Weights of a small image classifier.
Model: 64-pixel images, arch mlp_mixer, norm layernorm, activation reglu, patch size [8, 8], layers 10, width 384.
Training: adamw at rate 0.0014, 15900 steps, batches of 128, held-out accuracy 78%.
Rows from block 6 of a small image classifier, named by matrix and row number. Rows with one number belong to one neuron. Each number is 128 + 32 x the weight over its row's rms, rounded and kept within 0 to 255. All counts start at 0.
Before each neuron's rows are labels from the 100 images, of 14976, where the neuron reaches its largest size: "colour at peak" is the nearest of a few named colours to the mean colour under the peak. Only what is clearly more common there than usual is listed. The data: Sentinel-2 satellite tiles (TerraMesh).
# gate: MLP gate (model.blocks.6.mlp.gate.weight, 1024x384), inputs 0-95
# fc1: MLP up (model.blocks.6.mlp.fc1.weight, 1024x384), inputs 0-95
# fc2: MLP down (model.blocks.6.mlp.fc2.weight, 384x1024, transposed), outputs 0-95

colour at peak: brown
gate.453 [130 196 130 121 128 130 128 128 127 125 113 128 127 128 127 129 135 132 132 127 129 129 136 125 127 132 126 131 126  97 117 129 128   0 237 127 127 128 128 127 130 128 125 120 132 133 128 126 127 137 127 126 128 128 128 255  71 126 128 138 165 128 119 129 138 131 130 128 128 128 203 127 131 128 130 124 130 128 124 128 120 128 121 128 125 129 196 130 129 132 128  44 128 127 126 133]
fc1.453 [128 127 129 124 140 128 128 128 129 127 131 127 127 128 128 160 126 123 126 128 110 128 127 127 132 142 125 126 128 127 128 128 201 129 128 131 127 136 128 130 127   0 128 127 118 127 125 128 128 127 255 127 127   0 126 128 128 128 127 128 120 128 129 128 128 128 131 126 127 129 127 126  83 130 127 171 129 128 129 133 124 131 128 126 133 149 132 129 133 125 131 141 131 131 127 127]
fc2.453 [128 127 128 128 127 129 126 129 255 129 128 128 128 126 127 126 126 127 129 123 137 129 128 127 127 128 129 128 128 128 128 122 128 127 128 129 128 124 129 126 128 126 125 129 126 127 123 127 128 130 125 129 128 128 128 126 127 128 128 128 128 168 128 130 130 130 128 128 128 129 128 128 128 127 128 129 127 128 129 128 128 127 128 129 128 128 129 129 255 128 126 131   0 124 124 128]

colour at peak: grey
gate.545 [128 126 141 139 135 142  89 140 129 128 128 117 101 123 132 129 123 128 130 129 122 114 141 238 108 120 126 128 138 127 120 126 136 155 122 126 127 129 167 126 127 123 129  34 128 129 129 129 139 129 130 123   0 113 103  76 129 131 123 129 121 128  98 160 130 255 129 125  92 129  77 118 124 130 128 135 119 134  92  95 129 144 140 100 121 151 130  58 132 120 124 133 119 144 116 132]
fc1.545 [130 126 138 131 132 129 128 129 179 126 236 126  79 122 131 135 139 156 133 132 120 134 142 125 126 125 127 126 125 127 126 124 134 130 127 133 126 137 133 119 130 114 124 128 127 128 127 130 129 128 138 128 127 126 126 127 118 127 128 135 126 118 124 128 124 126 128 134 127 129 125 138 121 128 129 131 137 143 126 127 171 128 117  97 132 129 128 125 128 140 129 127 122 140 127 128]
fc2.545 [146 124 133 106 126 128 131  98  23 128 157 126 126 133 136 132 130 128 133 135 124 128 132 141 107 125 129 118 122 132 171 163 127 128 127 125 141 126 128 127 130 131 136 118 128 150 126 120 127 120 134 128 123 128 124 134 135 115 128 123 119 141 131 142 107 128 125 121 117  93 129 128 129 132 128 125 170 132 125 127 128 128 128 127 139 129 115 126  75 129 140 121 135 128 127 131]

colour at peak: grey
gate.277 [211 134 140 129 139 129 126 129 129 126 127 135 131 129 118 128 130 129 131 128 122 132 128 131 113 126  87 133 255 128 129 123 127 128 124 124 126 128 115 130 130 126 129 121 129 124 132 129 125 131 121 128 140 131 133 128 110 112 122 125 130 129 126 126 132 128 125 134 130 133  26   0 127 144 123 123 128 157 126 120 129 124 172 128 124 130 133 138 141 152 128 130  99 128 125 129]
fc1.277 [128 127 120 128 127 176 126 126 124 127 128 129 125 130 134 128 124 126 123 122 126 127 131 130 129 104 128 126 127 127 128 127 128 124 131 125 215 111 131 128 128 129 180 149 130 251 136 127 128 129 130 128 123 122 125 130 128 128 128 128 126 128 165 129 132 128 128 123 121 128 128  66 128 128 142 130 149 156 128 142 128   0 120 127 128 127 127 127 124 128 127 127 255 124 123 130]
fc2.277 [127 131 130 131 131 128 128 127 130 128 137 128 129 126 127 130 129 130 126 130 128 127 145 133 125 129 129 127 131 125 126 119 128 128 128 128 129 137 128 130 127 128 128 123 128 146 133 128 129 130 180 127 129 128 140 130 182 129 128 129 128 134 131 128 129 129 129 130 128 123 130 129 135 127 125 128 137 129 131 223 123 130 128 129 133 125 125 127 129 127 126 128 180 131 128 130]

colour at peak: grey
gate.141 [128 128 134 120 128 128 148 131 127 131 127 126 120 128 122 128 128 126 128 126  76 126 127  87 151 130 129 128 127 127 128  84 128 126 128 130 151 126   5 123 126 127 129 128 128 167 129 130 129 128  80 121 138 129 130 128 128 128 144 131  88 127 125 121 128 169 128  35 128 128 129 134 126 127 128 124 128 108 128 128 131  79 191 127 129 128 131 255  70 127 137 128 129 128 129 106]
fc1.141 [129 127 128 131 104 128 128 130 129 128 129 127 137 128 127  68 128 128 128 128 128 134 128 127 128 128 123 255 130 129 124 128 128 129 124 169 128 130  94 130 213 120 130 127 132 117 154 172 128 129 130 128 128 127 127  20 103 128 128  74 128 129 129 130 129  78 127 128 129  86 128 146 128 127 129 128 129 132 128 165 127 128 128 130 175  94 130 129 128 128 127  68 128 134 127 104]
fc2.141 [133 125 127 128 237 127 129 128 128 131 128 121 126 129 124 129 133 125 128 130 133 128 124 128 129 124 131 130 132 127 125   1 127 128 128 129  99 127 128 129 128 124 116 128 129 130 131 135 128 128 135   0 127 126 137  61 222 128 132 128 129 130 124 127 130 125 128 132 124 255 125 128 133 124 130 130 128 128 128 127 128 129 129 129 130 129 129 129 130 129 126 129 128 118 126 173]

colour at peak: brown
gate.678 [135 128 139 128 134 157 126 128 187 125 128 127 132 137 128 131 140 128 128 126 129 129 131 255  99 128 105 163 122 109 125 128 126 129 128 115 128 126 128 129 140 126 126 127 130 126 133  86 154 130 127 128 127 134 110 129 127 119 130 126 131 130 130 134 131 128 125 207 124 130 125 134 134 128 128 127 130 211 130 127 124 130 122 136 125 128 125 123 128 130  94 103 147 128 125 130]
fc1.678 [128 128 134 128 133 138 128 130 132 129 124 127 128 164 130 128 132 128 131 129 128 160 126 131 128 128 127 130 128  63 126 130 128   0 107 194 125 126 126 126 148 123 121 129 130 127 128 133 132 128 126 128 130 130 121 128 128 126 130 128 129 128 129 129 129 129 128 130 130 126  36 131 127 127 129 125 132 140 127 114 128 127 131 129 127   0 129 127  75 179 127 124 129 130 128 126]
fc2.678 [130 130 128 131 128 125 129 129   0 127 126 128 127 130 128 129 128 132 128 147  93 120 127 129 128 126 127 128 128 128 133 182 129 129 124 125 128 132 128 130 128 130 129 128 133 130 181 128 129 127 130 127 128 131 128 130 129 127 126 128 127 127 128 129 126 128 128 126 131 127 128 128 127 129 128 125 129 126 127 127 127 132 127 128 127 128 128 123   0 130 130 126 129 131 128 131]

colour at peak: green
gate.590 [126 127 121 122 131 114 104 133 128 124 127 192 128 155 126 128 132 118 127 143 140 123 148 130 129 129 128 126 102 119 126 128 125 132 166 128 105 143 150 132 119 255 144 135 116 127 118 108 133 136 126 136 127 129 124 157 146 101 121 126 132 136 122 137 127 128 124 147 126 102 124 165 127 128 208 129 128 116 127 127 126 141 132 126 126 129 132 125 114 113 122 129 125 110  95 131]
fc1.590 [128 100 126 122 255 123 131 160 127 122 100 119 139 136 129 128 137 128  78 128 133  47 135 154 116 146 126  89 122 137 121 156 124 131 129 112 128 143 208 128 123 139 134 127 128 132 124  88 130 128 128 132 127 123 129 131 151 124 113 125 126 132 137 130 127 128 126 128   0 131 123 133 127 115 140 143 128 124 124 129 126 141 131 127 130 131 130   0 127  74  23 143 128 104 128 157]
fc2.590 [134 124 136 126 111 131 125 146 156 133 132 115 122 123 130 136 134 124 128 124 164 130 150 131 129 125 125 131 137 121 121 120 128 131 109 126 130 130 121 126 130 133 133 118 142 134 133 131 120 132 155 121 130 126 181  53 127 122 116 128 132 123 116 127 129 142 136 128 123 124 124  72 151  81 129 128 135 136 132 129  75 128 133 125 131 129 123 129 129 128 128 131 121 120 125 128]

colour at peak: brown
gate.450 [131 127 130 127 131 130 129 131 127 126 128 100 128 131 128 129 130 131 129 130 128 127 151 107 122 168 116  11 126 150  55 129 125 255 180 130 130 131 127 126 127 130 133 126 129 153 135 128 128 128 126 131 129 126 128 132 136 120 128 174 126 132 125 128 128 132 119 128 125 129 191 127 128 119 150 126 148 120 127 133 128 128 126 128 128 145 158 128 127 128 130 127 131 125 126 126]
fc1.450 [127 202 180 128 127 129 126 128 128 127 129 255 148 128 128 128 125 120 221 133 129 128 127 128 129 127 128 162 127 129 255 126 129 129 130 129 127 133 129 130 129 127 141 126 130 126 122 128 128 127 195 127 182 130 238 128 127 125 128 130 142 128 129 129 130 129 132 235 128 129 128 127 128 128 128 129 129 130 129 128 127 132 129 128 130 128 155  90  56 119 129 129 133 129 127 128]
fc2.450 [127 128 128 127 128 168 127 125 132 128 129 128 128 127 129 128 129 127 126 120 128 124 129 127 129 127 127 127 127 127 128 126 128 127 130 128 128 128 128 128 128 128 129 128 124 128 124 128 128 128 126  88 129 128 130 125 128 175 130 128 127 127 130 128 130 129 126 129 127 128 129 128 126 129 128 130 126 127 128 128 129 128 128 128 131 124 128 128 126 128 129 129  60 126 128 115]