A small image classifier, trained from scratch: adamw at rate 0.0014, batches of 128.
Rows from block 7 of a small image classifier, named by matrix and row number. Rows with one number belong to one neuron. Each number is 200 + 20 x the weight over its row's rms, rounded and kept within 0 to 999. All counts start at 0. After the name is the row's rms in percent of the matrix's.
After each neuron's rows are labels from the 100 images, of 14976, where the neuron reaches its largest size: "responds to" is what is common among them. Only what is clearly more common there than usual is listed. The data: Sentinel-2 satellite tiles (TerraMesh).
# gate: MLP gate (model.blocks.7.mlp.gate.weight, 1024x384), inputs 256-383
# fc1: MLP up (model.blocks.7.mlp.fc1.weight, 1024x384), inputs 256-383
# fc2: MLP down (model.blocks.7.mlp.fc2.weight, 384x1024, transposed), outputs 256-383

gate.547,109,187,174,187,186,194,195,182,200,200,190,203,193,197,186,190,200,200,192,203,206,199,179,201,193,178,172,192,215,203,222,190,199,187,209,209,208,220,215,200,189,200,200,185,202,181,211,202,210,194,205,200,206,205,191,189,184,193,196,202,198,201,197,198,203,187,200,219,212,205,202,191,186,209,218,171,185,216,220,223,223,190,187,196,216,181,194,206,203,215,194,203,194,210,208,194,209,186,202,192,200,218,212,187,186,195,180,201,202,214,211,201,214,208,200,210,190,193,211,195,194,194,203,198,241,211,219,243,198
fc1.547,072,218,269,208,205,198,198,229,189,193,209,199,222,206,207,268,197,209,206,196,197,190,233,176,207,209,212,225,184,208,184,197,206,217,192,189,196,194,161,186,200,200,200,210,183,220,178,193,192,204,190,200,200,204,221,265,248,203,195,225,198,204,200,188,188,223,143,175,184,205,177,229,219,202,160,229,197,166,195,181,165,212,224,201,186,217,207,191,198,201,226,194,195,178,190,200,185,211,217,215,196,144,199,209,219,225,225,183,218,202,175,189,179,192,200,168,223,201,198,207,199,207,204,199,167,194,197,171,204
fc2.547,119,202,172,195,181,214,203,227,188,216,219,191,179,199,194,211,200,157,219,133,212,182,212,188,202,203,221,203,249,207,194,214,203,209,185,188,211,187,225,204,197,201,196,198,196,204,217,201,207,202,203,194,207,209,174,178,163,201,201,195,181,186,199,206,195,199,215,188,155,185,205,210,195,212,176,169,203,192,217,188,213,201,147,230,175,217,189,214,189,194,190,201,190,207,203,182,183,199,205,198,210,200,247,199,209,209,213,212,205,182,199,231,166,187,199,204,199,171,203,223,205,200,198,191,143,184,182,190,183
responds to: main land cover: rangeland

gate.214,683,197,201,234,201,200,200,201,196,0,200,200,200,199,210,206,206,200,200,203,198,200,200,200,200,198,203,200,200,197,195,198,202,201,200,179,202,200,199,202,199,199,259,217,200,202,181,202,200,199,204,196,201,199,202,201,200,222,198,203,200,200,206,201,200,201,160,199,200,142,201,200,200,201,200,201,199,201,199,199,201,200,199,256,199,203,200,199,200,201,201,200,164,198,200,203,201,200,201,202,200,203,200,199,201,202,200,233,199,201,200,197,173,200,141,200,200,200,200,197,201,200,200,199,200,200,200,201,191
fc1.214,670,200,198,199,201,199,199,200,197,200,200,201,200,200,201,199,200,207,200,202,201,200,199,199,199,201,200,320,200,200,201,201,200,199,194,197,194,207,200,200,201,200,199,201,201,199,199,200,202,201,200,200,202,200,205,199,279,201,201,205,201,201,194,199,201,200,200,200,200,200,200,219,201,200,201,199,200,200,200,200,197,219,200,200,201,201,200,171,200,200,201,200,200,201,200,199,200,121,201,197,201,200,200,196,200,199,199,200,198,200,205,200,197,200,200,143,200,199,188,188,200,200,199,199,200,201,199,200,200
fc2.214,623,200,197,122,201,196,198,200,199,200,217,201,202,201,199,199,181,199,197,201,197,202,200,261,199,198,200,202,203,204,200,200,200,200,200,199,200,201,114,198,195,201,200,200,199,200,199,198,200,198,202,200,200,197,202,199,199,200,201,201,200,200,202,211,200,200,200,202,200,201,201,205,201,200,200,201,201,200,201,203,200,200,201,201,202,200,200,204,200,201,194,198,201,200,197,197,202,200,202,200,200,200,200,200,140,200,200,199,199,231,198,200,244,200,201,198,201,200,200,201,200,199,200,199,202,198,200,200,203
responds to: clouds

gate.573,397,207,201,200,197,202,199,194,189,200,225,203,202,194,200,201,200,194,202,195,199,197,206,207,200,214,200,199,195,200,198,201,200,194,201,227,206,207,204,200,201,154,198,200,201,193,201,370,204,200,199,198,203,195,196,203,201,200,208,206,197,186,201,199,200,200,200,31,199,200,199,200,201,191,155,202,199,201,161,183,208,234,200,205,200,200,201,197,183,197,199,200,202,202,196,200,212,201,196,201,201,203,203,202,212,203,219,198,200,195,198,200,201,198,201,203,200,185,200,188,220,202,200,184,199,199,200,199,239
fc1.573,379,203,196,199,199,197,199,200,201,200,200,204,185,196,198,179,199,199,191,201,199,200,203,235,198,202,201,200,208,201,206,197,201,204,200,198,197,208,201,200,199,195,201,200,161,192,200,199,199,190,205,204,197,200,200,190,200,216,200,201,204,194,198,199,221,210,199,201,196,199,199,201,202,204,204,195,198,196,201,200,208,203,201,199,207,202,200,207,199,210,204,214,198,200,201,175,198,201,202,200,199,200,200,203,199,200,200,198,191,205,192,217,215,100,222,200,201,200,203,202,198,198,201,201,201,199,199,201,222
fc2.573,364,215,199,199,204,200,205,200,199,202,203,198,207,199,200,200,192,209,203,208,179,214,193,197,190,195,196,201,203,26,204,196,200,199,189,200,199,199,189,200,213,199,214,201,204,202,205,221,205,196,201,200,202,199,198,239,201,200,201,199,191,217,210,191,206,196,198,196,187,204,201,181,200,197,208,221,204,203,200,205,199,199,199,225,200,200,199,198,205,199,212,405,186,199,200,197,201,206,199,210,204,213,207,202,209,198,193,199,167,200,200,201,202,215,193,199,199,205,197,204,197,201,196,205,201,207,202,199,201
responds to: snow or ice

gate.545,606,198,200,199,217,200,198,199,199,201,200,200,200,201,200,200,207,201,134,143,201,198,201,200,198,200,239,200,206,198,201,199,201,200,195,200,185,200,201,199,199,220,198,198,199,199,199,199,208,200,200,201,201,164,208,200,201,200,199,199,201,200,202,199,396,200,202,202,201,171,200,200,200,201,201,190,201,200,208,200,199,201,241,199,201,201,223,201,201,200,201,200,200,200,200,200,196,194,200,200,228,200,201,199,203,198,195,202,198,201,203,199,193,200,199,241,200,200,200,202,201,200,168,201,200,200,200,203,168
fc1.545,685,199,200,199,200,200,200,200,201,200,200,215,174,160,200,185,199,198,200,200,199,200,199,245,199,200,172,203,201,200,200,201,210,170,199,200,191,199,200,202,200,203,199,199,123,200,200,199,200,202,198,199,199,200,202,201,184,235,199,199,200,140,198,199,200,200,219,202,197,200,202,200,199,200,199,200,200,199,199,201,223,200,200,200,200,200,202,200,203,201,200,200,200,198,202,210,200,200,200,202,206,200,200,200,198,201,200,200,200,198,200,199,200,200,201,212,176,193,200,200,200,201,200,201,200,199,104,201,239
fc2.545,813,199,201,198,201,230,200,198,199,199,209,201,200,198,201,200,202,198,201,199,201,201,200,201,207,200,200,199,199,126,200,199,200,202,200,200,199,200,195,201,201,200,200,201,201,200,198,201,201,199,200,202,201,198,199,202,200,200,202,199,204,129,200,201,0,200,202,200,199,197,200,198,200,206,200,195,202,198,201,203,200,199,199,223,200,200,201,200,201,199,199,202,199,200,199,201,200,201,201,201,163,203,199,200,200,201,200,199,229,203,199,199,201,200,202,200,201,202,200,199,199,202,200,201,202,203,200,199,199
responds to: crops; built area; main land cover: crops

gate.624,724,200,218,221,200,220,197,187,199,172,184,205,201,199,246,202,199,197,200,207,200,201,202,193,190,200,201,198,200,201,201,199,200,197,200,203,203,201,197,201,201,199,207,200,199,200,176,182,200,199,199,200,198,199,203,201,218,199,185,201,130,199,200,200,199,207,207,199,200,189,199,174,207,200,200,201,200,198,196,202,198,204,200,192,201,201,201,174,199,200,200,200,198,197,200,201,151,200,187,302,172,200,201,242,200,199,200,202,199,199,201,200,200,201,206,188,197,197,201,200,152,242,201,200,200,200,201,201,171
fc1.624,681,198,201,200,202,200,200,198,211,209,201,204,199,200,200,200,190,198,200,281,199,230,199,186,200,201,198,200,198,150,281,199,202,172,200,200,208,201,199,265,200,227,199,202,195,200,199,200,200,142,201,200,202,200,200,199,199,201,202,200,200,200,198,202,201,201,204,200,196,197,201,198,201,200,211,201,200,197,200,201,201,200,200,199,200,201,200,200,224,200,201,68,200,150,275,200,200,199,202,200,200,198,200,200,201,156,198,327,197,198,203,197,181,202,200,200,195,200,200,199,200,199,200,200,199,208,201,228,200
fc2.624,785,254,206,193,201,196,206,200,201,199,196,201,201,200,201,202,200,206,201,201,201,201,200,198,200,201,199,201,198,205,200,194,199,201,200,200,201,200,195,193,205,192,198,200,200,200,201,201,201,200,202,200,199,203,200,203,201,202,122,200,201,225,200,197,203,200,198,201,200,199,200,188,200,200,201,200,200,197,197,194,201,198,199,187,200,199,202,198,206,198,206,205,200,201,200,200,200,204,198,202,154,199,201,200,130,102,194,203,195,193,201,198,199,200,200,193,199,200,199,173,200,201,199,200,205,200,200,207,201
responds to: main land cover: rangeland

gate.561,622,201,207,146,200,201,200,198,200,201,201,203,201,78,200,109,200,196,198,200,201,197,198,201,199,200,200,200,219,194,209,201,202,196,198,201,200,200,199,201,200,200,207,189,199,200,200,198,200,200,200,197,202,200,202,209,202,200,198,199,199,200,199,200,208,201,200,201,201,200,201,201,204,200,201,138,201,201,200,201,199,204,150,200,201,201,200,203,200,200,199,209,200,200,203,200,200,200,201,200,199,201,196,200,203,199,190,200,200,208,201,202,200,200,200,201,199,200,200,246,199,198,200,198,200,204,199,200,209
fc1.561,711,216,200,200,201,200,200,200,201,200,200,212,197,200,200,200,194,200,198,226,199,201,200,198,200,123,201,202,202,217,202,197,200,200,183,200,313,198,200,200,200,202,201,200,201,201,200,200,235,198,201,201,200,200,197,198,200,200,204,201,201,362,200,201,200,200,200,199,200,200,199,229,199,214,202,200,200,200,200,200,200,199,199,200,198,200,200,200,372,200,200,199,221,201,199,154,197,200,202,200,200,201,212,200,201,200,208,199,201,199,200,199,199,258,201,198,211,205,201,205,205,185,200,200,200,200,200,200,194
fc2.561,643,201,201,200,200,199,200,200,204,202,200,201,199,201,197,201,202,199,200,200,199,202,200,202,202,198,200,200,202,199,200,201,204,200,200,199,200,200,200,184,201,197,200,200,200,197,199,199,200,204,200,199,199,198,202,190,201,199,198,203,200,202,199,180,279,200,198,198,200,157,201,200,201,200,201,198,172,198,202,201,200,200,200,196,198,201,202,199,200,198,197,196,203,196,199,199,199,199,203,200,187,203,199,200,196,201,198,199,200,200,377,200,201,192,200,200,202,194,199,146,199,200,200,199,204,184,200,242,199
responds to: crops; main land cover: crops