From a checkpoint of a small image classifier: adamw at rate 0.0014.
Rows from block 5 of a small image classifier, named by matrix and row number. Rows with one number belong to one neuron. Each number is 500 + 25 x the weight over its row's rms, rounded and kept within 0 to 999. All counts start at 0. Numbers have three digits each. After the name is the row's rms in percent of the matrix's.
After each neuron's rows are labels from the 100 images, of 14976, where the neuron reaches its largest size: "strongest on" is what is common among them; "lies over" is the class under the peak. Only what is clearly more common there than usual is listed. The data: Sentinel-2 satellite tiles (TerraMesh). In brackets: how many of the 100, against the usual share in percent.
# gate: MLP gate (model.blocks.5.mlp.gate.weight, 1024x384), inputs 256-319
# fc1: MLP up (model.blocks.5.mlp.fc1.weight, 1024x384), inputs 256-319
# fc2: MLP down (model.blocks.5.mlp.fc2.weight, 384x1024, transposed), outputs 256-319

gate.163 333:493497500500499493496501501498497497496499501497505493500500498501502496494500499498503498499499502499502501457498502498500510490512514502501507503503495498501500499501498493500501500554492500
fc1.163 287:500507499503509501499478501502501505499499499500499500502505500499502502499501501498500496500392500502502499500499507502500500499508503498500509500479500501512499499497497499497499505499501429
fc2.163 311:498507501508497504561578501500499499499503496506494494503492499501500495514500500503505509503520506493495508500489501521504493499499504501519500498500490502494507502499501496516503498500499498
strongest on: crops (78 vs 38.9); built area (73 vs 37.5); main land cover: crops (61 vs 20.2)
lies over: crops (58 vs 17.5)

gate.691 622:500601499500500499497500513499513501416501500501500500500497499501501503639499500505501504504501499352501493509454499500494499500474488446500500589451500499499501504501500500500500496499498573
fc1.691 564:560500502506501499502503494501500500500542504495596502504503499498500500500498502502491501496670499499401500495500462497500501500504499500466503500500499499499499488502502499501492504551527499
fc2.691 495:500502500498541747449535500495499499503501503499497500501501499503498501507499500494502500503493498500489500502503502499596500519499494498501498498500499496500499501501501493365502500500501500
strongest on: snow or ice (70 vs 20.6); main land cover: snow or ice (64 vs 14.6)
lies over: snow or ice (67 vs 14)

gate.347 424:500500494501495507501500501498491500517500499532502496500499454507503500504506501504499503500502499501527501502501499501501498497500499563502497496610504503499501509501492495502500501504500501
fc1.347 311:500512501507500502498502535499519501501517518500499489504498499500505485497501508499500502500505483485498500497500506500509501504503493497495503504500498500508501500498506499511497515498499456
fc2.347 456:506500500500497499505497501497499496492500500499502500502502506500503494494490501500502499500495501500496507499505501560500522500502497499498503499496502502497500502500500500500494522499501500
strongest on: crops (73 vs 38.9); main land cover: crops (56 vs 20.2)
lies over: crops (52 vs 17.5)

gate.357 625:499500499498500500504500500480492500500500502500500499493499499499500500500506501488501500500501498505501500500498501497500500499497498502500500501501501500502500501514495499500500500500500500
fc1.357 549:501503502505502527499499501503517513500678508501498502501500501500500499500499469500500499500522501500499501372501501500572500499500500500500501500497500499497499566499501500482502651500518461
fc2.357 521:496502500500484500501499761503500500510497507498499499505498503503499500500497500491514503498500451501502503506495501499500405496499499498501500497499500502504496496504499501507499485491500500
strongest on: snow or ice (74 vs 20.6); main land cover: snow or ice (70 vs 14.6)
lies over: snow or ice (72 vs 14)

gate.105 478:500501435502501500500500502498505501496499498500499526502500501500499499500500500501501499498499501499497500500500495501499501500500501500498499500501497499500499500503500498500500500501500499
fc1.105 476:500503500501500362500500500502507499500498500500498500500500498495500501500474500501498500500501499500500495527500496498499499502500500500500500499500503499498501499503502502500501501500501500
fc2.105 683:501500500499499499492498498501500500489500501498502499501501499500496501503500500500500499500501500501499498499501498496497501498502499522501501503500504500501499499502500500500499500501402500
strongest on: crops (73 vs 38.9); built area (71 vs 37.5); water (67 vs 40.5)
lies over: trees (50 vs 20)

gate.216 328:502499496497507490501499500500512500512499499486499496500497516499495495498468500490501509500501498499506504494863500490498529494503498502499503495491496505501499504501499504500499508501502499
fc1.216 171:534504503498507504300491505487502502498506498496507498505502502493498499499504509498504490506508499498502502501502515498497507498505507500492529507502495497521502512382500500495491464512499504
fc2.216 428:500492501499499500505507509499495500500501500506506497496503499500499496500500500497499500500498500500500499496500499533501494501496504506503500502501502504499498505500499498522500504503498500
strongest on: water (70 vs 40.5); main land cover: water (65 vs 11.2); clouds (42 vs 15.5)
lies over: water (64 vs 10.8)

gate.725 498:498500501500500497500496500498499502500501495507501500506500409500498504501500515584501500501734500502527498506494500500500504505496490493496499503504480501501503504502449497500497501500500500
fc1.725 449:502505497509492500498499500504548502499500498544500500500500500498498500521484499501501501502500503505500494500500498500500504499500503498501502491499499501498500505500499500496501499502503573
fc2.725 544:501497500498502503500494500502498499502499500499499501501501499501569504497496500499492502499500499499501502499508500493397501500494498497494499502500500501507498499499498539500497499499501372
strongest on: crops (79 vs 38.9); built area (63 vs 37.5); main land cover: crops (63 vs 20.2)
lies over: crops (65 vs 17.5)

gate.521 579:499500497501499500500503499503500479499496502500498495499500500500624499503500498506500501499501499501499497501500536499501500500501484500500516500499497501498502500499502502500502499501446502
fc1.521 522:500501499500500500499494450500502501451536501499500499567503502502500501502500497500500500500500500454501500502500500500444500499500503446490500500501499498499499497500499499500502499501500500
fc2.521 491:502501499499349501495502677499500497502505504499499502502502502500487498501500500498498500500501499496497502500496500519502498501500500501502501500498501501499497501501500498500500496503499501
strongest on: snow or ice (69 vs 20.6); main land cover: snow or ice (65 vs 14.6)
lies over: snow or ice (66 vs 14)

gate.464 337:488502501500500498499500500521502503500501554499493497504514500501500499498503498502497511477500497495499501503498500502501496496477497500499500485501501500499514499500501497500502497498497459
fc1.464 304:503501500505499628732501494499502503500503501501499502502496499499496507503500500499496499501511515510502498501505497501499499501501499500500492498500495501500499500418499500603496499501502501
fc2.464 387:500506499497502503486504487503502501493502504501500505497499498500500498500496500499500493503507499500505496500495501490499500495504496492498498510500499493503499504502505500503497500498579513
strongest on: water (96 vs 40.5); main land cover: water (96 vs 11.2)
lies over: water (92 vs 10.8)

gate.319 353:499496502504498497499501433502502500500500499516502503503500496499495503495502501501501501500496504504502495500502496521502497504500500499503491505500499500504491500290498502498497505500504496
fc1.319 313:500496581501497499498501507500502506502508470535502504506501498459498503496658500498502498502497499507501498501502499501502481506499498501496497506499500502504500502500494499498500502502501499
fc2.319 520:415500500502494463500498501502500500507499500499502500496499500501500494501485500496500503501497498500501500500500505499498496508503504496502499499492496505495496500499499495500505493501499501
strongest on: snow or ice (48 vs 20.6)
lies over: snow or ice (35 vs 14)

gate.318 340:497498582499503500501500521501491496499601495502501499498499502500511498500501498500502498501496464503508501502500499501496482501436491503502500500503503501498501499500495486501500501498459502
fc1.318 403:501497488498501499501500500501492500499558499422499498500502501500499498499499502490541499528500500499500501501499500498500500436500500500498500501501497500501500500502500500499499501490500501
fc2.318 606:500501500500499498499498500500499499500501499500500499500500501500500500499499499500501497501499500499501500498502498503499500500501501500499501500500496501497498501502499501500520500500499500
strongest on: snow or ice (47 vs 20.6); main land cover: snow or ice (40 vs 14.6)
lies over: snow or ice (35 vs 14)

gate.221 520:491496417486500500501501498533466500501501481490505502500500512515501501502501487475500497501485502497499502502497500500501500502493501503501502492510507498498500501503501500500500484501500499
fc1.221 532:491501500502497500499501500501509500498499500500497500501500500500501502501501499517500503498500501394498487522489500500500500499487499475500499531461502483500500500492500500499504473501500501
fc2.221 548:479502501496446484499499500509503500500494501502498501503498507498499500502326499503512499501498502500499501497496495503499474501499502506502502486503497503498497498501501499635499498497499501
strongest on: trees (93 vs 58.6); flooded vegetation (28 vs 10.2)
lies over: trees (43 vs 20)

gate.487 597:500500500503500501500501500400499500497498500499524501498499502500499504501501500499502500499498507500499500498497500503482501500500500500345494500500499502501497500499500499499500500500501501
fc1.487 566:501482499498500501501500500501499501500500500499500500501499491500519501500499499501475500500500498498499500498500500499501496527499499497500570500501500499493501501496503500502500500499499499
fc2.487 437:500498500500502500501500500500500499499500503499496502502500503500499500500503500500771500500507499502499500501495500499500504500500502498503499495507500499497501500500500500501502500499499509
strongest on: snow or ice (54 vs 20.6); main land cover: snow or ice (37 vs 14.6)
lies over: snow or ice (34 vs 14)

gate.633 092:518511499510541487498511477514528511506505515494454498499505497496427503474487287509509486498503481500511506506509510501509497495509503498520500492501499501499504515506498498500504521489494495
fc1.633 174:506502497499501496499500496501506504502500505495498497499505502500495475493498499500500502506491424494501503506504500497501500497520502502502501494447500498500500501496500513502500502502496496
fc2.633 249:504504500499505507458500500499496506501504499500501530499511521500496500502498502497488502504501503500498508496511500351498501502503501503506502516498485493496512504489498498499499497499500500
strongest on: crops (74 vs 38.9); built area (67 vs 37.5); main land cover: crops (49 vs 20.2)
lies over: crops (46 vs 17.5)